A small image classifier, trained from scratch: norm layernorm, held-out accuracy 88%.
Rows from block 2, named by matrix and row number. Rows with one number belong to one neuron. Each number is 500 + 50 x the weight over its row's rms, rounded and kept within 0 to 999. All counts start at 0. Numbers have three digits each. After the name is the row's rms in percent of the matrix's.
# fc1: MLP up (model.blocks.2.mlp.fc1.weight, 512x256), inputs 0-85
# fc2: MLP down (model.blocks.2.mlp.fc2.weight, 256x512, transposed), outputs 0-85
fc1.328 101:564442537493500492534430552492539543494510495494577489473543551422546464502456501531561623563490610475453485500353490565473541555530421491504450474485552458663444524520436524528425554574564536534430571543477493520521524477466549497561518528481471592492461524
fc1.329 095:500537465476469509496543464491435526379505411552467405518577533552479543482462449487420415455479520471498574484583437607432470494468520502447426512513518496519539393478477517459511452483458507457514539497505429606508588475412583498451461478497375577550399530
fc1.330 086:570462496563567488530466476523546526523455366517454512410602489524524504497484500468575466495462558481558588514469593507456432409522488546456505452452552562483518412561494509458484500488469488433471439464531445447515543469494490459390425521511415465464589492
fc1.331 073:510553506520483570489497489468543484498508525579509596372493415533536500562484429457464482510531376546530465476473485471491532517411466485443487453443505525560487529434499468494549563489502570526478527427505456437503466550468452434568541432458493506521533425
fc1.332 119:497444461510496427498467525396545521513576525540511498519479469433458440466393476448478513474562456601542633574477501555494515511569430569472435474518469534439468426547486510560449499615483469421513506515401586547549596446460464427480441516431478476495473510
fc1.333 094:503510434598547543603559431522498434436463476491478540466508485413550558551428552501587592488421557473402481492547544444475439538420451498478547557517522519485537437468469515421449539491488447512436508522438545542494534494442442519501408535428427543564450531
fc1.334 081:548432444518416489502458550522476483471427568454524520495486451494625502499524488480483493459473492518525602374418454584443557482517365483535474513519566498442536497456466472456502463535564456558428502507519454532467490517557513473538516518462459441483350404
fc1.335 093:520528508552498565495476451348517490460560505486565483473552496551471618550467468515591450561516438479596473574584505463455520525518470565472473508546590529470583525451501473433510363395484446418459502419511402547509500502507560439507499520457448544443509472
fc1.336 105:488559389484513536513552504592544563509522514460427484503402490489504550530486510523437506475457546480497502531540497491551581509487595467579523440473501411410470415507484600475624450561480542496494478510482432541494582484489445397488508453537471555451508481
fc1.337 102:487524605503518534526450450425495447505466494516469475499526542533474487481533478414481531505587409498479440545529489439582548619433540487578463516482444512552454541537537541558595454518503466576591499574511547497473551403588557439503413474442520484487417519
fc1.338 089:467469484472468600485509486509503551519489497486462509528481481538517478516396547519393548478459499512505538591465507453488507532528482464554594468537544476451504562479560570600457535504502485511449586527445503503451581508435522577549435414481502416420503588
fc1.339 088:421464421485492432525451603415493455592492549484486523573495468515534523511502424436470520494503492441462555522489539528529457486482523464401446534506586545395363424540499399424403559476487476450462471488502530510472519472543504504587526508488513537523520448
fc1.340 091:447536534502464441543581489526503503484506511386414521500493529474409460442417430430420427589454538506546435498545550540546603546440509520493502405434612443496505453530475512502411538516395491456527491536524559486380487480549463483531391616555483470497398497
fc1.341 090:543435555575447483499551536455570448520549511587542505584509506529453476458549565444585542601426528514533497516512517370603397451511457544529472451498450471549517544479531530513491512517446493492584500609502484526500506488493516531533468477558521562421449542
fc1.342 085:561423463498456521466590418435418499389460409470483465510536506628542585576523514474616435496524492473520456504446450448521564526430507493475496482504515526552469447549515441572417515490405520545446500509499504507415619495456515540574479528495500545588542535
fc1.343 109:523521540477489494542477574468559523482565429531486417563455468446501522479428501610462409559495478550451444449497526418535545458388581434457496509453481477533541486595394519505479519451474499569591499514516492556447454580483553541486502472447473529545537451
fc1.344 098:495565480578481448565488460483436472556526525520515486519510472414478445455417482501509510543538404573489469490542356538508444538439527488449544503500550418490422531553509556556546434537537473440601463424472537422448549516450449545566520512574482573456563553
fc1.345 105:529544479435380388488509447497519581454622487519408560554449450494549482491456517536526478364464457406545442511449451497440542482447402571436422516476521489454446462541480437471513466454432505560458530509577476418505442517469535466566457507538535472492466421
fc1.346 120:527507539472438560509507509537558510601572507507526566473453573464531473409482493412540480389436480545518515524533462475450600564485471466496526442466541526543531393566583524461504486574478403441436440597587479498507500494519531412488476415509475529408459471
fc1.347 100:508464515580422534421500522486504516543543500512544389435393520585586493514465490482475550353477481529466521539547425474507469473497464504444575456521536518495597515554469454485501563587454406541496531453507441436589453509489486559553513521444367470380501545
fc1.348 102:583432514482485516511517606476551391462502415468502559489511486416556561425478503512474508461462516586417497499434581461600522522491578535498451512583442506468502585587531566460479540465493538548424527553536544426553408517497532571573532474569514441499527486
fc1.349 083:513527431525446468571424525577423532598507539473488553480610467497585519526557527522481498540492484581489523454433430524427522565479526432598578445554501504468532516400522449490400450542509618456439504495420569499380485511499454431537437509493510461556508580
fc1.350 100:497419471434462432500482508468502490612558554412508453515442493479507397509480582525558530433565417576472599421493495539534453515565557537534548419471519515497516507613482499500498503449465518431561495558531476522456552538566451499462527536599459568456568500
fc1.351 117:575472547482546531467507521514477489496454423440486525456454445477461560454471523478489506422467527440549470509486468486472435589466496385498561502543529545439558591560478491528459538511485542532489522494374461513467569546479544514471509567481408463608503382
fc1.352 084:553551518454455497490482449498520521537520498472564445567485598533557504576429482533364562463485592502508437357596501427539454505461481472529401499528508511515554540498473518419487520511543468456483493548525519455456481491517457514424551547457489435432434531
fc1.353 096:511533472435443497480520440494557556530465389468463495533544486441505488554439605552536486523546474579460488504437446452479519465538498561510527504438522501515464589436559543523475533461507479501472471455455389541295527459456510546439434535496546405434514552
fc1.354 090:447592422526526576546473431511505574534544548454556539552562445455546431501517472523477536509505540417444567471481516704496503520488464504498452497535473474404486431438521486547497542410458578501611421459548620520535555537498473517575528526522519476466494454
fc1.355 089:580481523501426476497517464525516460549538502550539433523531429514555493526481455547508507436527616594563480463535509455460469538480508445482511464474577510536425563490389494524529443604481404520475524529462530436548433486551412540518585541486564552529493538
fc1.356 084:573474523509423517548451493479494471466580528507509456557476536619437537547581593547455618512516548449564593498517416417469508461588502534509456489503500485473533611553492399459472362509447373507502544563521556567552507507558479509498497483417478544515540431
fc1.357 090:413474571391473425535509540555504567503409458513490519586448532531498457492509467438594487422533541558463417508523486518546483430518555423523573453421484470460505555447538373449449520525413527485569574457425482525496565555507441560599438480504412498589560375
fc1.358 086:429381504473481497566442513481516493531567467552481435564473481578494533505378505504571458430455526394493515465568418530473569566440508395543515443486507548478573503538476501505445364465544457497484533434554513473546528440549491402472455455578448529567520393
fc1.359 113:475471442510510584479501408543464486442420468513536509474554505520525459543454447495604563520528482494541556452540547469425484442564459427543389550485436483567529562614507477428538536463550416550487410532541501485483483559403495423423520464506570446536452446
fc1.360 092:485559535539495401517401477435469490477491510546545533409562462494537524493511495488572431571420375576481517580518488505576543444567515447465493646535460497518490463556451532509551472437443618516486452510495499554473503506456475447442544496484467529462490532
fc1.361 105:346428426544450467472408511567573521536559515541546526508435502534515494407528571469542500474557447543580391490534509548477531507443501505480525511514528473550484518469488592396563523551592376457417425463526512494437493483599373512507524572533514497499522487
fc1.362 094:524466544564465474426471507513479505553526646509521500496518453459446530425554539423492474490499530561565577463577518551475543370487418502488456500480503540518561531442574444471491526429441499493392604406498488543555442539596520506441587448497511510512497482
fc1.363 085:523509497471478526455496474511518530519523506453517545558524408483448508463530535531555495616554582540517459539491507499417483454491534458389453342541465422526474595499482481496546517450460404584472418605481510594502552437441534480517547434451486473466463385
fc1.364 102:555449393551493471588599480500463494450534483463488487509527457429502563460486511435508491555483474510483418496589585539491533450442505470562507492500446567437480539636489435508535509465457545349538547487410637474457529520547486514533546393462414537510567382
fc1.365 102:446572486462492525574462434534550443531557488565555492556418480496491523508568532417460484477458538549420543576556467469496493530549565526569548474383595512544608452504469528469520504507486542540585569598449499466494528478495463493487515474535484476496469565
fc1.366 107:514388548582456419448607501422491490523472512487477407485448549458545508558544580462542511582443588524584565457540590384567515459502532555557447544505478496573578460492431476498489417499515494611522502501522463482507562498522463509569501425406404518498518486
fc1.367 080:443487511530455543571503491465535522594536510461498492564460538447503513465530536442416453592460456567495537455482535436451512452730489444527499418533438469481557543580460596542601505522488452485471493613492544481531476635477419488568507470558533540491461469
fc1.368 094:557526484525484479494577495435376518498403472451504523457508473438418514549436474501456499625529550545482547468522522469543494450495490471440526542576488498507620471526380451490484452445496534531491482367493562553505448517523508465497574599523451469608502552
fc1.369 076:516519518402538473431478490461473481512536500394539471521538497463585549557407446514421483524439497449580514466545470473491518582488528499487464445435471532505416566483489456517400564427505423473478532499467584453544515478534440475578516481512520527501491388
fc1.370 082:538514554528510525530535505548547539563469529505506453425563453533468485504525454522565529457470453574520407436458523486540521468502549439472552463546487511463504536460488553573412483441468485612615494473431531556465607609513409494512428539497465505516408458
fc1.371 080:588512554472568614511553452486557544412543508561464503525484527477532554572542462492534534462554452399599480624602505510471496508490483454525579485502536506547623486505519498565521555474498584516368503497578495588467430471394399535550525455507430504511552487
fc1.372 120:482598431523516395444485486493453431388436460456516589467494420546556566430513519460450508522458421618510499499652435412444528472425500408620509430542534627434456529512462509482490466431465440523505477510563534542523430590435523513519605556538515451502464567
fc1.373 097:459538438441463466451510502594534554490466465460602559492463407449495526516460555509458477527442536584556505548560520459486499547506468509438511592526500493422569512484434475490482518487539442466460563600490488443552522411463544553404479493400498488469474501
fc1.374 072:535539560518503499505429477484475540464535536435477439533553511519440537483561593504395539551384529537497476455538533509534488532569478535527501453533518521513551535618495533584497561439537560442550450454460566542566529467523444456504517530480379556457505526
fc1.375 093:590549519442563458453501484451487446551453536444564484442572534537416607512430552497506565497499473491529511475523502507439437421463586412515449455519420551476497516570460461463529524462468472432459479464611506531521383539545508558510534526490560580465448537
fc1.376 101:502525489535550477553530560458642508485535491556517500472625524485522620523535457437529462549441516544521505502475617515403475519455487473496523444533555518528512510584523537483454493641482429435416483505454536488476545546469376423513425518443585467488499483
fc1.377 097:531490495479481494539521493541512526521476591551499504576528437523497474465606542405485565456556372506484489507529519467505428458507445475543468538586509534575550419549498449400433674507498495524516464464403401500497485603532537434447554583520488473465424600
fc1.378 084:481551474466517541504450604627457492475541497509556414596524419508454460574464496602468557485462541487523528495610457525524522557499415515538527481488588477567473445527430454498471572526516471462441497510472573508520489498408519543477599535564543481575436563
fc1.379 100:491453508456478534615594447344535427529440460488455446436488504580469520465490516509574590441461526517485477596378526543497472502499532518496483548542464446566507470515523495499477559486504580491473505482492534528478545569558413458598562456478402574354498505
fc1.380 077:447589454499492512476427511519490517536511574490553477486511495519495565477536475486515522578477520529522512451502553543488463505495371511485385407589626496594456481488610528530474545490591574484469475563519588531506513452442492538483570570459486462596494518
fc1.381 109:540477476604576530440477511487406495479482527357465461505483457414440508451445564495491492559520483486472512435426543572555567528468463492489557455453552524527593437481398449558439406577567472521551504623442565533464478502527510498504461501497634498517586528
fc1.382 071:443549514381460515562497535460454456545524427512527445465554511449461508567460410501610465435556389440500420532539477412547449527462613436544521440361448485575540548546412472505530528494468505536497552572406571503486491505511484416542531484503536493517464526
fc1.383 124:431522490482456573520490570398488474510504533514553446558476448469476511545487513494581480513485568477514409530409484543612452501522472512452366490513483504461513516392480429512420524560527517461401513488512480498532565533487446622549546492470428491505474531
fc1.384 082:471446434383475396522504413448494431413549501486532506506508449499439542494483436500518521570471494493519533603500537428480531476450589525518563463520537524552506489438547459392422570448430596450396404584489556430467467566562520473570462503508517406575375514
fc1.385 086:486511501445543509535460487386463482550480501473486435499464609591584468531507562618572491490495540453499399531599518562475459489505507507441539494502532459449468491456488491411496515577534509513504470551447595488521513501498558406524418507550513510471439491
fc1.386 118:549554530469465466480588403498431466457494445604510519519557440527466501373446475571505556537582529551481423478616475408502473535406421531485463500468497451494432580530449651473460443462524513477451443525493490484521454445426543511559436613513603392473529537
fc1.387 079:479485415564516497520501459457552458495465519520524517626475516536460571455410491461468581475571572484438518521547426465528519537508518522530541402584478461530550549488449502532385484509413467426430443506542548554487503542505443513495500539557416473534430510
fc1.388 080:519409452609496501467570527413487548478461513555469454526470479425503532497519395506514520517502492522466548428356473523564520542441537578469557504443512496497555479472494438456534546532468392570469550465548534493568535488429494562507520512429495529565476521
fc1.389 078:461533523487543391470501494474490514536510504517540468488496541507433501462456376489506532522487528601448581491538505432547462523494573425516484591544448528406473476577434473500435531476499475520510467595554580576472433519441447584473461498429514500483641446
fc1.390 078:484583529566454384636498462472540564524481469431498510548528510476545509398479543480471548452540466450492470471462418513491457499557493530463467481523489529519511530493464589526602465467546550488437546484469545473449511463504496519504551494506503503601520462
fc1.391 108:487557466538480527536528533593428489577492469528551509505523554528585515567427558485536491437471465466464461407490489493529457330542529488542505498478560524462525458476572491483478478531544520471490443554446498517340509475475519619431440492599528531423454498
fc1.392 136:499582510491456529507506533553504451591508522471525525543546489401526535504452451488549511587536524587480569473480573470433559482597477414450477549514493534428503512513464627474508453494552511480453544539545472522504431464416459420418502602441441465474552448
fc1.393 134:524497532541444579519472488446495495480560486538438437478547456473401544505523435510419488513432394440481493509502491543595516505482501481531490523510579535480532514619506483528394517516408481520488524503513470508469466532539450486478548462516576592414466485
fc1.394 116:522579488500486539469461420473566526508472468440470408565541461489460462450499490398463444470502524509406479430479496462470440525568453482487397401509644460564533521487511511524503480516464506576554574532416488563472513456591442402552491545459564550578475484
fc1.395 087:530555467457467468509510517437502429547529553582469560459475516545581519485492521456498507539520574463562497503500594634599488386516515434603467575535458486592546490436460466507506558549608523436485530452492583488489481514556497589432521370519486499431466576
fc1.396 087:507529495469528578543440528564454569403505559510487472557477457542471476557518485528505497466417546585520427482496531533519496385445536535567496561523494519408541571519505568496489515557591495472402536545464526526458511556517508559536479457394528464560452569
fc1.397 119:576434512453459489500543477588505590370443482414563481466495514447460441423504528446458528546439553447476378480427599482605450535535581505459622480469453478485469520530413423513569428496532533485442449565542507516494515541509510514529541472455449484448494569
fc1.398 088:485414509476498532516561528534517517539470490468496462484463420464586517403506554551581466580501502434526540509457495479511465495471469409552508448511449487477505475451547400516434571460537481568487500517523515536449553453562521482532535468477431498496496504
fc1.399 129:454531557502521483470453542514501452505520434594415466465470455558494513468480471479472516507549559375469579593500425484492425488476489489487510431533419477552560530333563489524518448549535499513397510581487532490514502501402422483430468472500585537532530494
fc1.400 076:486435445534461392455533441549539413453496515544511447533564476472415494564442478485586505495423550511435451495509499487546555575472596478483512506493453469442440466488376498477527484459433462542537545479437467474535515544448522510499540474515512521430513515
fc1.401 112:457460457448452502540407451497505477522611442449457491560558493524458521476498512526512626478434479498517550463585546491534456573458550622542487539508522522554489569545530545439582475499496495549476395448533508553482541474498470490519594461569456409521474443
fc1.402 090:497542461421396561517559474461506556443566574485431461490400441488575613495520526516484548601487559365513439535491499479542538547536420502513477496522469568521563497548501525398462519464534470450607501510445491508470523483537387454478558513558507514569546458
fc2.328 102:437479470484574427524480496508513500619468480583465411506516498496395523520477513510511540553421433568598520523512468399582454542552511474469592492468448494443555542465415537442573489475445487484584441498494575594465604499458461505449529578433507531507587480
fc2.329 101:464469400531523500486462539551514535576560528557451548484585481530451559521519498459548467485590391472534513454502533582488438484411441525576527463451497543444525475438483517525465493492554437514440467521460468466490587473455471510525522576492528455467541553
fc2.330 088:511373514525387479461466472438551425518572541524500487485435434479361497437572480475480478552495479564509462491538485488542449558488522473608583461531509463536521502513521470538494554517558549521458485545495463567509466554432454523481514445443447476447474560
fc2.331 089:509512390542519518517476361609491486644474528448467410532479529446533518414412549462502551501521604567466569520515578556481519467508581533463561515493513536514499492504477481422466460499519523426415633473468494481494531523462565530464511431588521488499457488
fc2.332 111:496438528494492560614496460492421559506544505564503483483607555538592549451569483475447565515550523530429398476472517423495445442458495474488486500585432491496487474509512606520493556411563479553502572609470436568446568551485517499420492567477530521518624460
fc2.333 102:470439497451493523443429521472506460471512494541500476473521453518443479522432545487485452504420428432540464469489535461486592478502578485477467554463524428536656484488536480459483475525543538472516457399451438446496565455516582496430540524627519420495510525
fc2.334 090:447497480581446555530486515473488501435481503579487444484420594454410518498473553529570482607569474454492637475503538547457473549577501486537582528463508552516485454529563514419431540447416468503405470546401550507409537411413529510544451474438533514433572517
fc2.335 094:476454506469508444471570467536482487475505531442387509604497551513617507525604490424438516496463486506537398463513505491515538549479465442442536477437477522531387451573438488469442588532479492564506479520510528504479510512444547458682474500530496500462492548
fc2.336 101:530505508421520544509461531456533462558492441441548456575477552441469505463503575564541490594531416505434555483456535566521475447450520451475405470500502527588506527490479494499453448475416561442582520520502440418427416439462504500496596566545451428481597420
fc2.337 103:470552486556470550528566526550504538477538478465473531643496477577485523488470488421511373450466485571528540428507457465471516559480463559439543557485454450384472520438446582619438525438474436566479384455456515481430432468473502416496509573524505507447508485
fc2.338 096:439433484502404496514532521538480532510588622529500480466418543452562532529464448526477447454512599452564489450472493393520521531512481543451550450511545554503524448463524518557548502593522515574486490521554474453462461536565506487437577569490479453511417529
fc2.339 090:488534608502438541531549450437462631484507511489478580567545493542521592481550501577491508496420519521575527426504454586539534443523504580503494506430453455458461535496443562496590479516565414525466463448554513503483481517519464448487426525451477474469484458
fc2.340 101:530476448506451611457446481572474581522493445504518499469460530510475553549581478460608471533566419415413450504473531528543444491515490600531506570461492506607500515547516543429520563505485435518486456476544437523584452538486516408492580496464525431492531470
fc2.341 092:428477523557515417601489451435506464496497550458515495490458544476491459524517467466535426479496480462492504560517580503479550482530555496456531598416417529504508341547467578536447484471508581468461547475534491586519501465511514441418583356506540559402539541
fc2.342 084:463561512513597504457492446545523462488587421509440339535559596514583404567590432444460458477513532477514553476496593483497492519505628566448505498455526554467403543477541440561482521471472521564455471563481444536527537512467488490587544543384509594444516473
fc2.343 107:527499465484536507532522443562491418565499539503458467530571565448504491515451446454432545476490409416467447497580416591517531417567429484515604473439435460542500469411584567499539507542513539444436516502524513417549460603494504466531572539497563512542457557
fc2.344 099:514413509438400558438508498409552476497570568495506430487502540508479472493439536506476531490455547541514525491597526486421515481513437528514459553603438510522522411577468542442434524472513426544458494488513487527549395430620492413541529469451482527547476402
fc2.345 110:485487492623483445496460581455510483501423499546410539510401565569565542410459471416519592520579496528468574562461494512516553547502478505467513472535475515523458544547500519530456528510528498496549446548587526484490435528595503483581572511455430496498538583
fc2.346 110:514494540484534498514487543538452468437547519516462505524529554539460470472484469468435483540384575536449495539478481441563488465505481482535406487465447442485504498480555488441556526482556503555588490465506547515505568480540395459472628587495519399416471517
fc2.347 098:390511554581434533559480448424473500431543617503577491523531522505542567569469505454517441451480539472522543461506477537538443505496604579589466474527506522516562501496602608490490477570582473526451541552518558533474578556401484448447491474476426492618523474
fc2.348 102:536477508517493380444473398408575542533457451531504515593549463537488493497496481474433507531517490453485504490606344511449528484524576507441507579417611522545524426500449555540530464545454459488528512389526517513486457546537490462586485552523474510378467508
fc2.349 083:472465409428474544531446505521552490503472506549484490571452530463476451541424497541554522497555466487510504504494532569388571425549441543457557465544432433464491560546416444492528440460504461572439511507531564522550479546480535573535537492410451477439437520
fc2.350 107:510546581617379551474464438514507466477379532477506490530500493504558465468464509447494452512513584521509457496435493552583528462523520503465490526488517345493420484529562435470571427462590408535463441559439460482471489453425542501551457509473465522433608434
fc2.351 114:410426419534611500445432447480497564504527468614425580497489462586468438555565431534583523435446461486513508497459403505505397421456556529525507564531524408566464421514572506526489544506494445507520471488504556601601425558522490576464476567525556516455525541
fc2.352 087:468489549560415494468459510561441485487449483447424483458482499510416459455569410523556525474414447501461567501446523469511544442574500530463615440488406458506511568494467520455493545424401496518507539492536485517536489534435452572469496502431559526561465527
fc2.353 100:489440439532482511479437480520568426522528490478449553595563417484481591427499510518536411459494530464548519463473504497495568489547498489489510464570456442538473623433459525507500458401537447589439451555545478492580401488459549474494502593402604507496566512
fc2.354 093:585533504459472517463586438591532466468535499499478388480454513441553511502484454485505484441511555481517470549570649596519529462536471504520513506446562450568467521516482584532537447479587485540563473585396437504437577430497380512493475520489496485523446500
fc2.355 087:590608489533492475440531585573498528511462491529550626608534540453470494528440561506487543459526438433494502549510479477522444472523501501466413458454530462432552549471485487421466458626487433596528523601363475404462522377450479446496434454519503512589515438
fc2.356 087:473436454503511460511523521442421550534470512448513490562465532533508426464483483481476409445514458540547432513442522423495508553513571492477492456502530533447439488425534444585504543550511602522453441385512507439452517485558428443531494502497515502466542449
fc2.357 093:435536554503438648459543599506490438496523439547534524470535469542420421454514421496511531475518534494477407488510578507500534481506517517604493446501528536478457576528453525536535524425473438542572423529524479539400486499467479527516493468471505565542496472
fc2.358 091:482529565585471576443562519526434563501511480482565503487560619480428501439530584457493530508518498520476490456470398473530455502537496552482443487547520528478453483477461453491467508456418539447475480583532419533538478470426475528550566497538475432568492458
fc2.359 108:488468514444503443514426517573511454564559536523435511505496581507460470615514495503401540447450518493535497509439479552522510557426546544496516509485481422456504486533525561544514493517529472475493428487482441522504444539567589532532482622433529479390459549
fc2.360 093:447427536409561510540583534486439518504523543469399488512511521508450389532565523547534514549453542498493458543505543487452402533576357538491453491557515500479468491496403458551465492502451555495515523461498592449520548463408488546438518516559554483471432532
fc2.361 100:473508556577546544523511521500491421555526518474484494445414460488536453513526531467396439465482578520407538513529498450458464546504545579500466501533420531456508538518517542593467562472469410551517464585531557444520563402486502545481465446501494457483409514
fc2.362 095:467476505469511551495415511422559410520531495487504558495550428482486509489454470499414496582450463459555449469436445518449396469449541475500589499472521504518426522437467505624415544546547486516539472591562546436436488543543420535415506463560526441543517526
fc2.363 088:428517563536523539494524393469508415500508477425592521488505591433480446446473437440491478479503458525468596485474564399598570555536475444529534534426509528436473605466580533479500531437551556513461607484523467480520485558518468432500532530518491546501467485
fc2.364 095:451542561545487538546472585440511390504538595569486564542480504529556478527534446535431464525490494472566511481461531498583536515515505481591468577534552485436544527459458585537458527504569524524485499529500441520574455579441529534434460535485530467527489574
fc2.365 105:474524498466451490523573541512543539499536574450571473540493573486479569530503436500469517414496437536451609548600546417531465539502530526380510461441427563452516635573467508519482468525425545573516548466505417492587407435494549405557593526461435417545506495
fc2.366 103:493432471483576525524603394316412496557481517449512541470408480518471422527481540571434521455499485559501451517469402527480461457533488536495464463587595494490487550566446427469525539473506562440541557614519461476564484487472500469553495517500521508506459473
fc2.367 087:553512487532467492482482601487450499469396495582522489541482567557504505537478472485423566425479595526491495508533527471503497516488552492429598553514518451503425619483600399519375531492467512550559510491459502530464511522449572553496560448527412485500562505
fc2.368 102:428586491561432565495479502558532497450514470569536542515400549434446526503534469590517509449471469525487501572547442524477481515541556518485574466403436600422490537676529476595535447535557522480530483512429442468592484521443448474433419524395412616470516412
fc2.369 090:386577488591527450494548442562523552447493487517505451525525489475504463562512503566470473526510468426455501593500555538468442507487551574497473587464520473537477510516580515550480522442515513586467529409435449580504518519451491602509521479485471506555478381
fc2.370 091:348450532589479482514511519506531413405479445475577539478419501541503530591540553487518447470409530505584570496455500447563403463509497493452486517539536447480511550520500470461516443550530445484486525495543506501477475554493457604469385442390494494572525418
fc2.371 084:470534464487434458540560591537441522599496544462541428556593482517609551467510465493451517449578482564504498459502501564514515552475522529508525496498531475429543552509424463492486457562518442536533517452424467467492523499555404488427522531498607534500426481
fc2.372 115:538478500518553499428445512619426470549496619621462517522569537442400485509505397539480443464526409465506446574401538538516494467513479572487443492547577538483510521480534581421431544467485508433470512536512500492559540583524483605522504540449518531503549509
fc2.373 103:513473522465415438568542463388484454543530542508433451505449552430592419504548530551519561463530493464549502521426407555449464534479511471546491393524543499479413491488583406618550580529564538460534470486478477548514566438436388519454488468568491492518501485
fc2.374 091:492475514580476461479456451477460531502466499556464517476480557438569493445525422446513560459590533446518496461515527617551442416493349485466513511386553508484514575543510436448450444626566534492550558519503567500476467444491548514503475430499445615485533528
fc2.375 097:488525553524501525519557509435484607511506489518366448567503607517483546535510375518581433455531523521546506448530513492500583494452500454492437440480554467495464423510560528554577510555542464480440421478593466472467462523588445477477449508455454507438522475
fc2.376 097:511548540462444472480403502508428548555494460502425503565529591555390435519455472465553484539612505493520487497508573432467500570492402475496516440445494448500459470361444507620567517464486463458472496545459460401494500521569472505551440457556488532512499511
fc2.377 095:600540485461449551499567542514477492479515488473435497459568475584478493525421473514548476465496495570491570490497509391510533427530437387413600526542600498551479491504406497464468462520483421494530490487522538488537568493530546463436531473429577518531433531
fc2.378 090:542495523502518495574576476489492500446498439523497442424580578431552609538559526540492424476460507511507554567443465564434511415548497540549547432586523389471547496554507573520566533528515572499421515497481494575430477571476519553549506543494561449512443569
fc2.379 103:491493453498538455477430533556495442470504433582461516511563477499525460547489438428517442512479495444499507447489448521523451469518457611428455412437490552533510443396546491538489519513380439529466483563522563521495523540455516494531496487500471455583521488
fc2.380 090:541492487523480413537549446506475445468497487544586521495513470458567544457471535467412470444529585476478529517490522451445532535468541557500539484475521510458524410451483482430453485576442634543485484496554536456516425430448544580465585378477495462539516442
fc2.381 109:564522436454486501541538509531515490516524509576573523472457483461520485525533461499558431532422524487509492477579523486500344496454508491439486623535446442504457538514543430477586578504360598482469491505511477491436571468488526395505449532457441539440554476
fc2.382 082:472527519505416483556491518455623450407622565457556399531541591513543651479532601491426554567474571437473530560493572463511476500540507515513576483503544560471491437475508536472459438455522588530544599543567506478486433432495543508457508495492478529513508552
fc2.383 119:495554542624514513555477475549512474637487472483514463479526496531479552458520384422509516565490560450598439483518483476523526471486421431452484498509433389507545442451486528474414502448493493483498551495501450453371529523593468489536593437489467401542531421
fc2.384 095:498535576518485483483498499550559515433591588523557489587514537458509492503410475431428540527470492486524496555472441475515506526524526494485553437489642519567429462539368478458528409393470441506482469540469444565564616470414495517448527507380490467430445450
fc2.385 091:415541522542522509476487444423530549499593506566506568547502525514494440519467533561552460517500472437485534463462559524470522489490581490529545466506480527512481591487465557562538526449467464494604584516492461536437500484397480459530530508507579529532431517
fc2.386 115:571440497458501494405470586537507478509560419503462415515571485565562477455493463548484378504463517495460533535419519501460472469578484494479501462458563455440425426464561509498520528494591461491476516514531488516479564552480580475455481521553451561583472555
fc2.387 086:548503566527416477477446607555509492475555489438524436498531465503470520447519525518523421563387382451602429423536518517513425481506494549524478513481619518395427455514434480477411430574449480532544482517523488465528524556439430629454455519483528452424459522
fc2.388 092:468562378414507499483524508544530471516500437481493475674551537470546371551461469517517530478481570422516534481574543423474557492492502537498531469490409520473441557479442541505472521557528596516536635484554491521569485503491499475482454537517375504441559473
fc2.389 091:531436400524492438547356477562481590445576429464462587483451503476534587498452506537497540489447494526526505585488411443458565450499459537568485525527449522542500581483539488491548399421545444487484457546525515559528536533440513441503473536573570539526540435
fc2.390 089:452525520510493571502500508539466446452479507509514469516486482447523428540474500472521547527558479545469525546563510579502539451353446463557487532578460514561488559436535431537498483462540539504428425493522415478478598392541558499513477451465577534515462513
fc2.391 114:471356413530518490473394440429511402548516532542418612474504542482477459530460462459472445369412477533456486568497491477498498450511486553528556456540454479497515471493554559515492470539484515526492461505525499427535492511473492569503618470478463421463525495
fc2.392 129:464508520441488492502550548547562588590478452440525592512458496505454526410461474519499428618463516501591483483553450419535486457443435453449543441392460535496548516491451451482480468568527567565596416463496513463536482485496499475551498518532537622459485514
fc2.393 125:475538452533518583483570474505503528443330571486513513515610554488578544533448460466507486557489485503438541549461637506542448522563587468467549562475410533471482453507532599505472480461457509567514458505481484512545504529598446512478479455508458562515500536
fc2.394 109:531457480514468505461459490625509514495526469514574500515463501438460522499413497432479535499448454509396584588526486509488533441460562471466560531417482590512499527493471446456557505578430444403524513417527512517465486499474470541497561512412470395472470530
fc2.395 091:480430551464537564519498533445521534568455601510493452413490502501491559438488467530449520442485470393377526448413526472543598482563585498527539455497418503449470469487497479541546567407487418565540507512486477510530544492622472525467506496510503562551439458
fc2.396 093:484457444552425556431526514502517447521490550531564453411578502503429504475483573521513480496560500452414489506401412478449537502555461530554530464600505525499470541432594490507546427489432479548382483568462595613512587499485444565567544553520493584458555545
fc2.397 110:550537569559441433522513438393507541518510416584382549482441465546595461523534554454508460429543527552478519530527549485495493522570474569534378531402518510436532460449495442396581527594567487475469571458463517571545535489499566547474403531492482525556435470
fc2.398 094:537509436452524475652513548472521520479517502476515529493482486538472502546442488504491563521551678513514478490448534569449522522489490528466478529457384421510588526533397467511543517473474498521489544402552500461510531515614403438450514529548366432439482437
fc2.399 117:498539457480470555465587542452536476536519562479542397505428593473473495508533577566426499490403538600516456524561514426481542513589609490541497487460414504436462513509529495562503506446469543504496502443522401483475491513535542452453472589482476493509444456
fc2.400 090:493423506384417570470482491430469460504505487454466479433443540489483558551582577547493452545558493509508514478479515504561526396510368583467500454468519533464462542552553548461443455531513641508500513455517536533531453456442494466494582468489526359538523543
fc2.401 105:561512471438497586481514507463527560459499410483562490506560403600486501566629494596506434449542487476488549536590551449448588541535497475555497477496533534460470390436514454528522449511527510502573482415539456525519547519421500438541498475461417461420490497
fc2.402 093:458495406502562532443555479533527487534606499493510493521461528441482512416595529541477529565506509484473521536592538522470524488439505489474515550528500545585451532498546443446511612513545445447497495578451416470483493496498511550582503492511445602340539461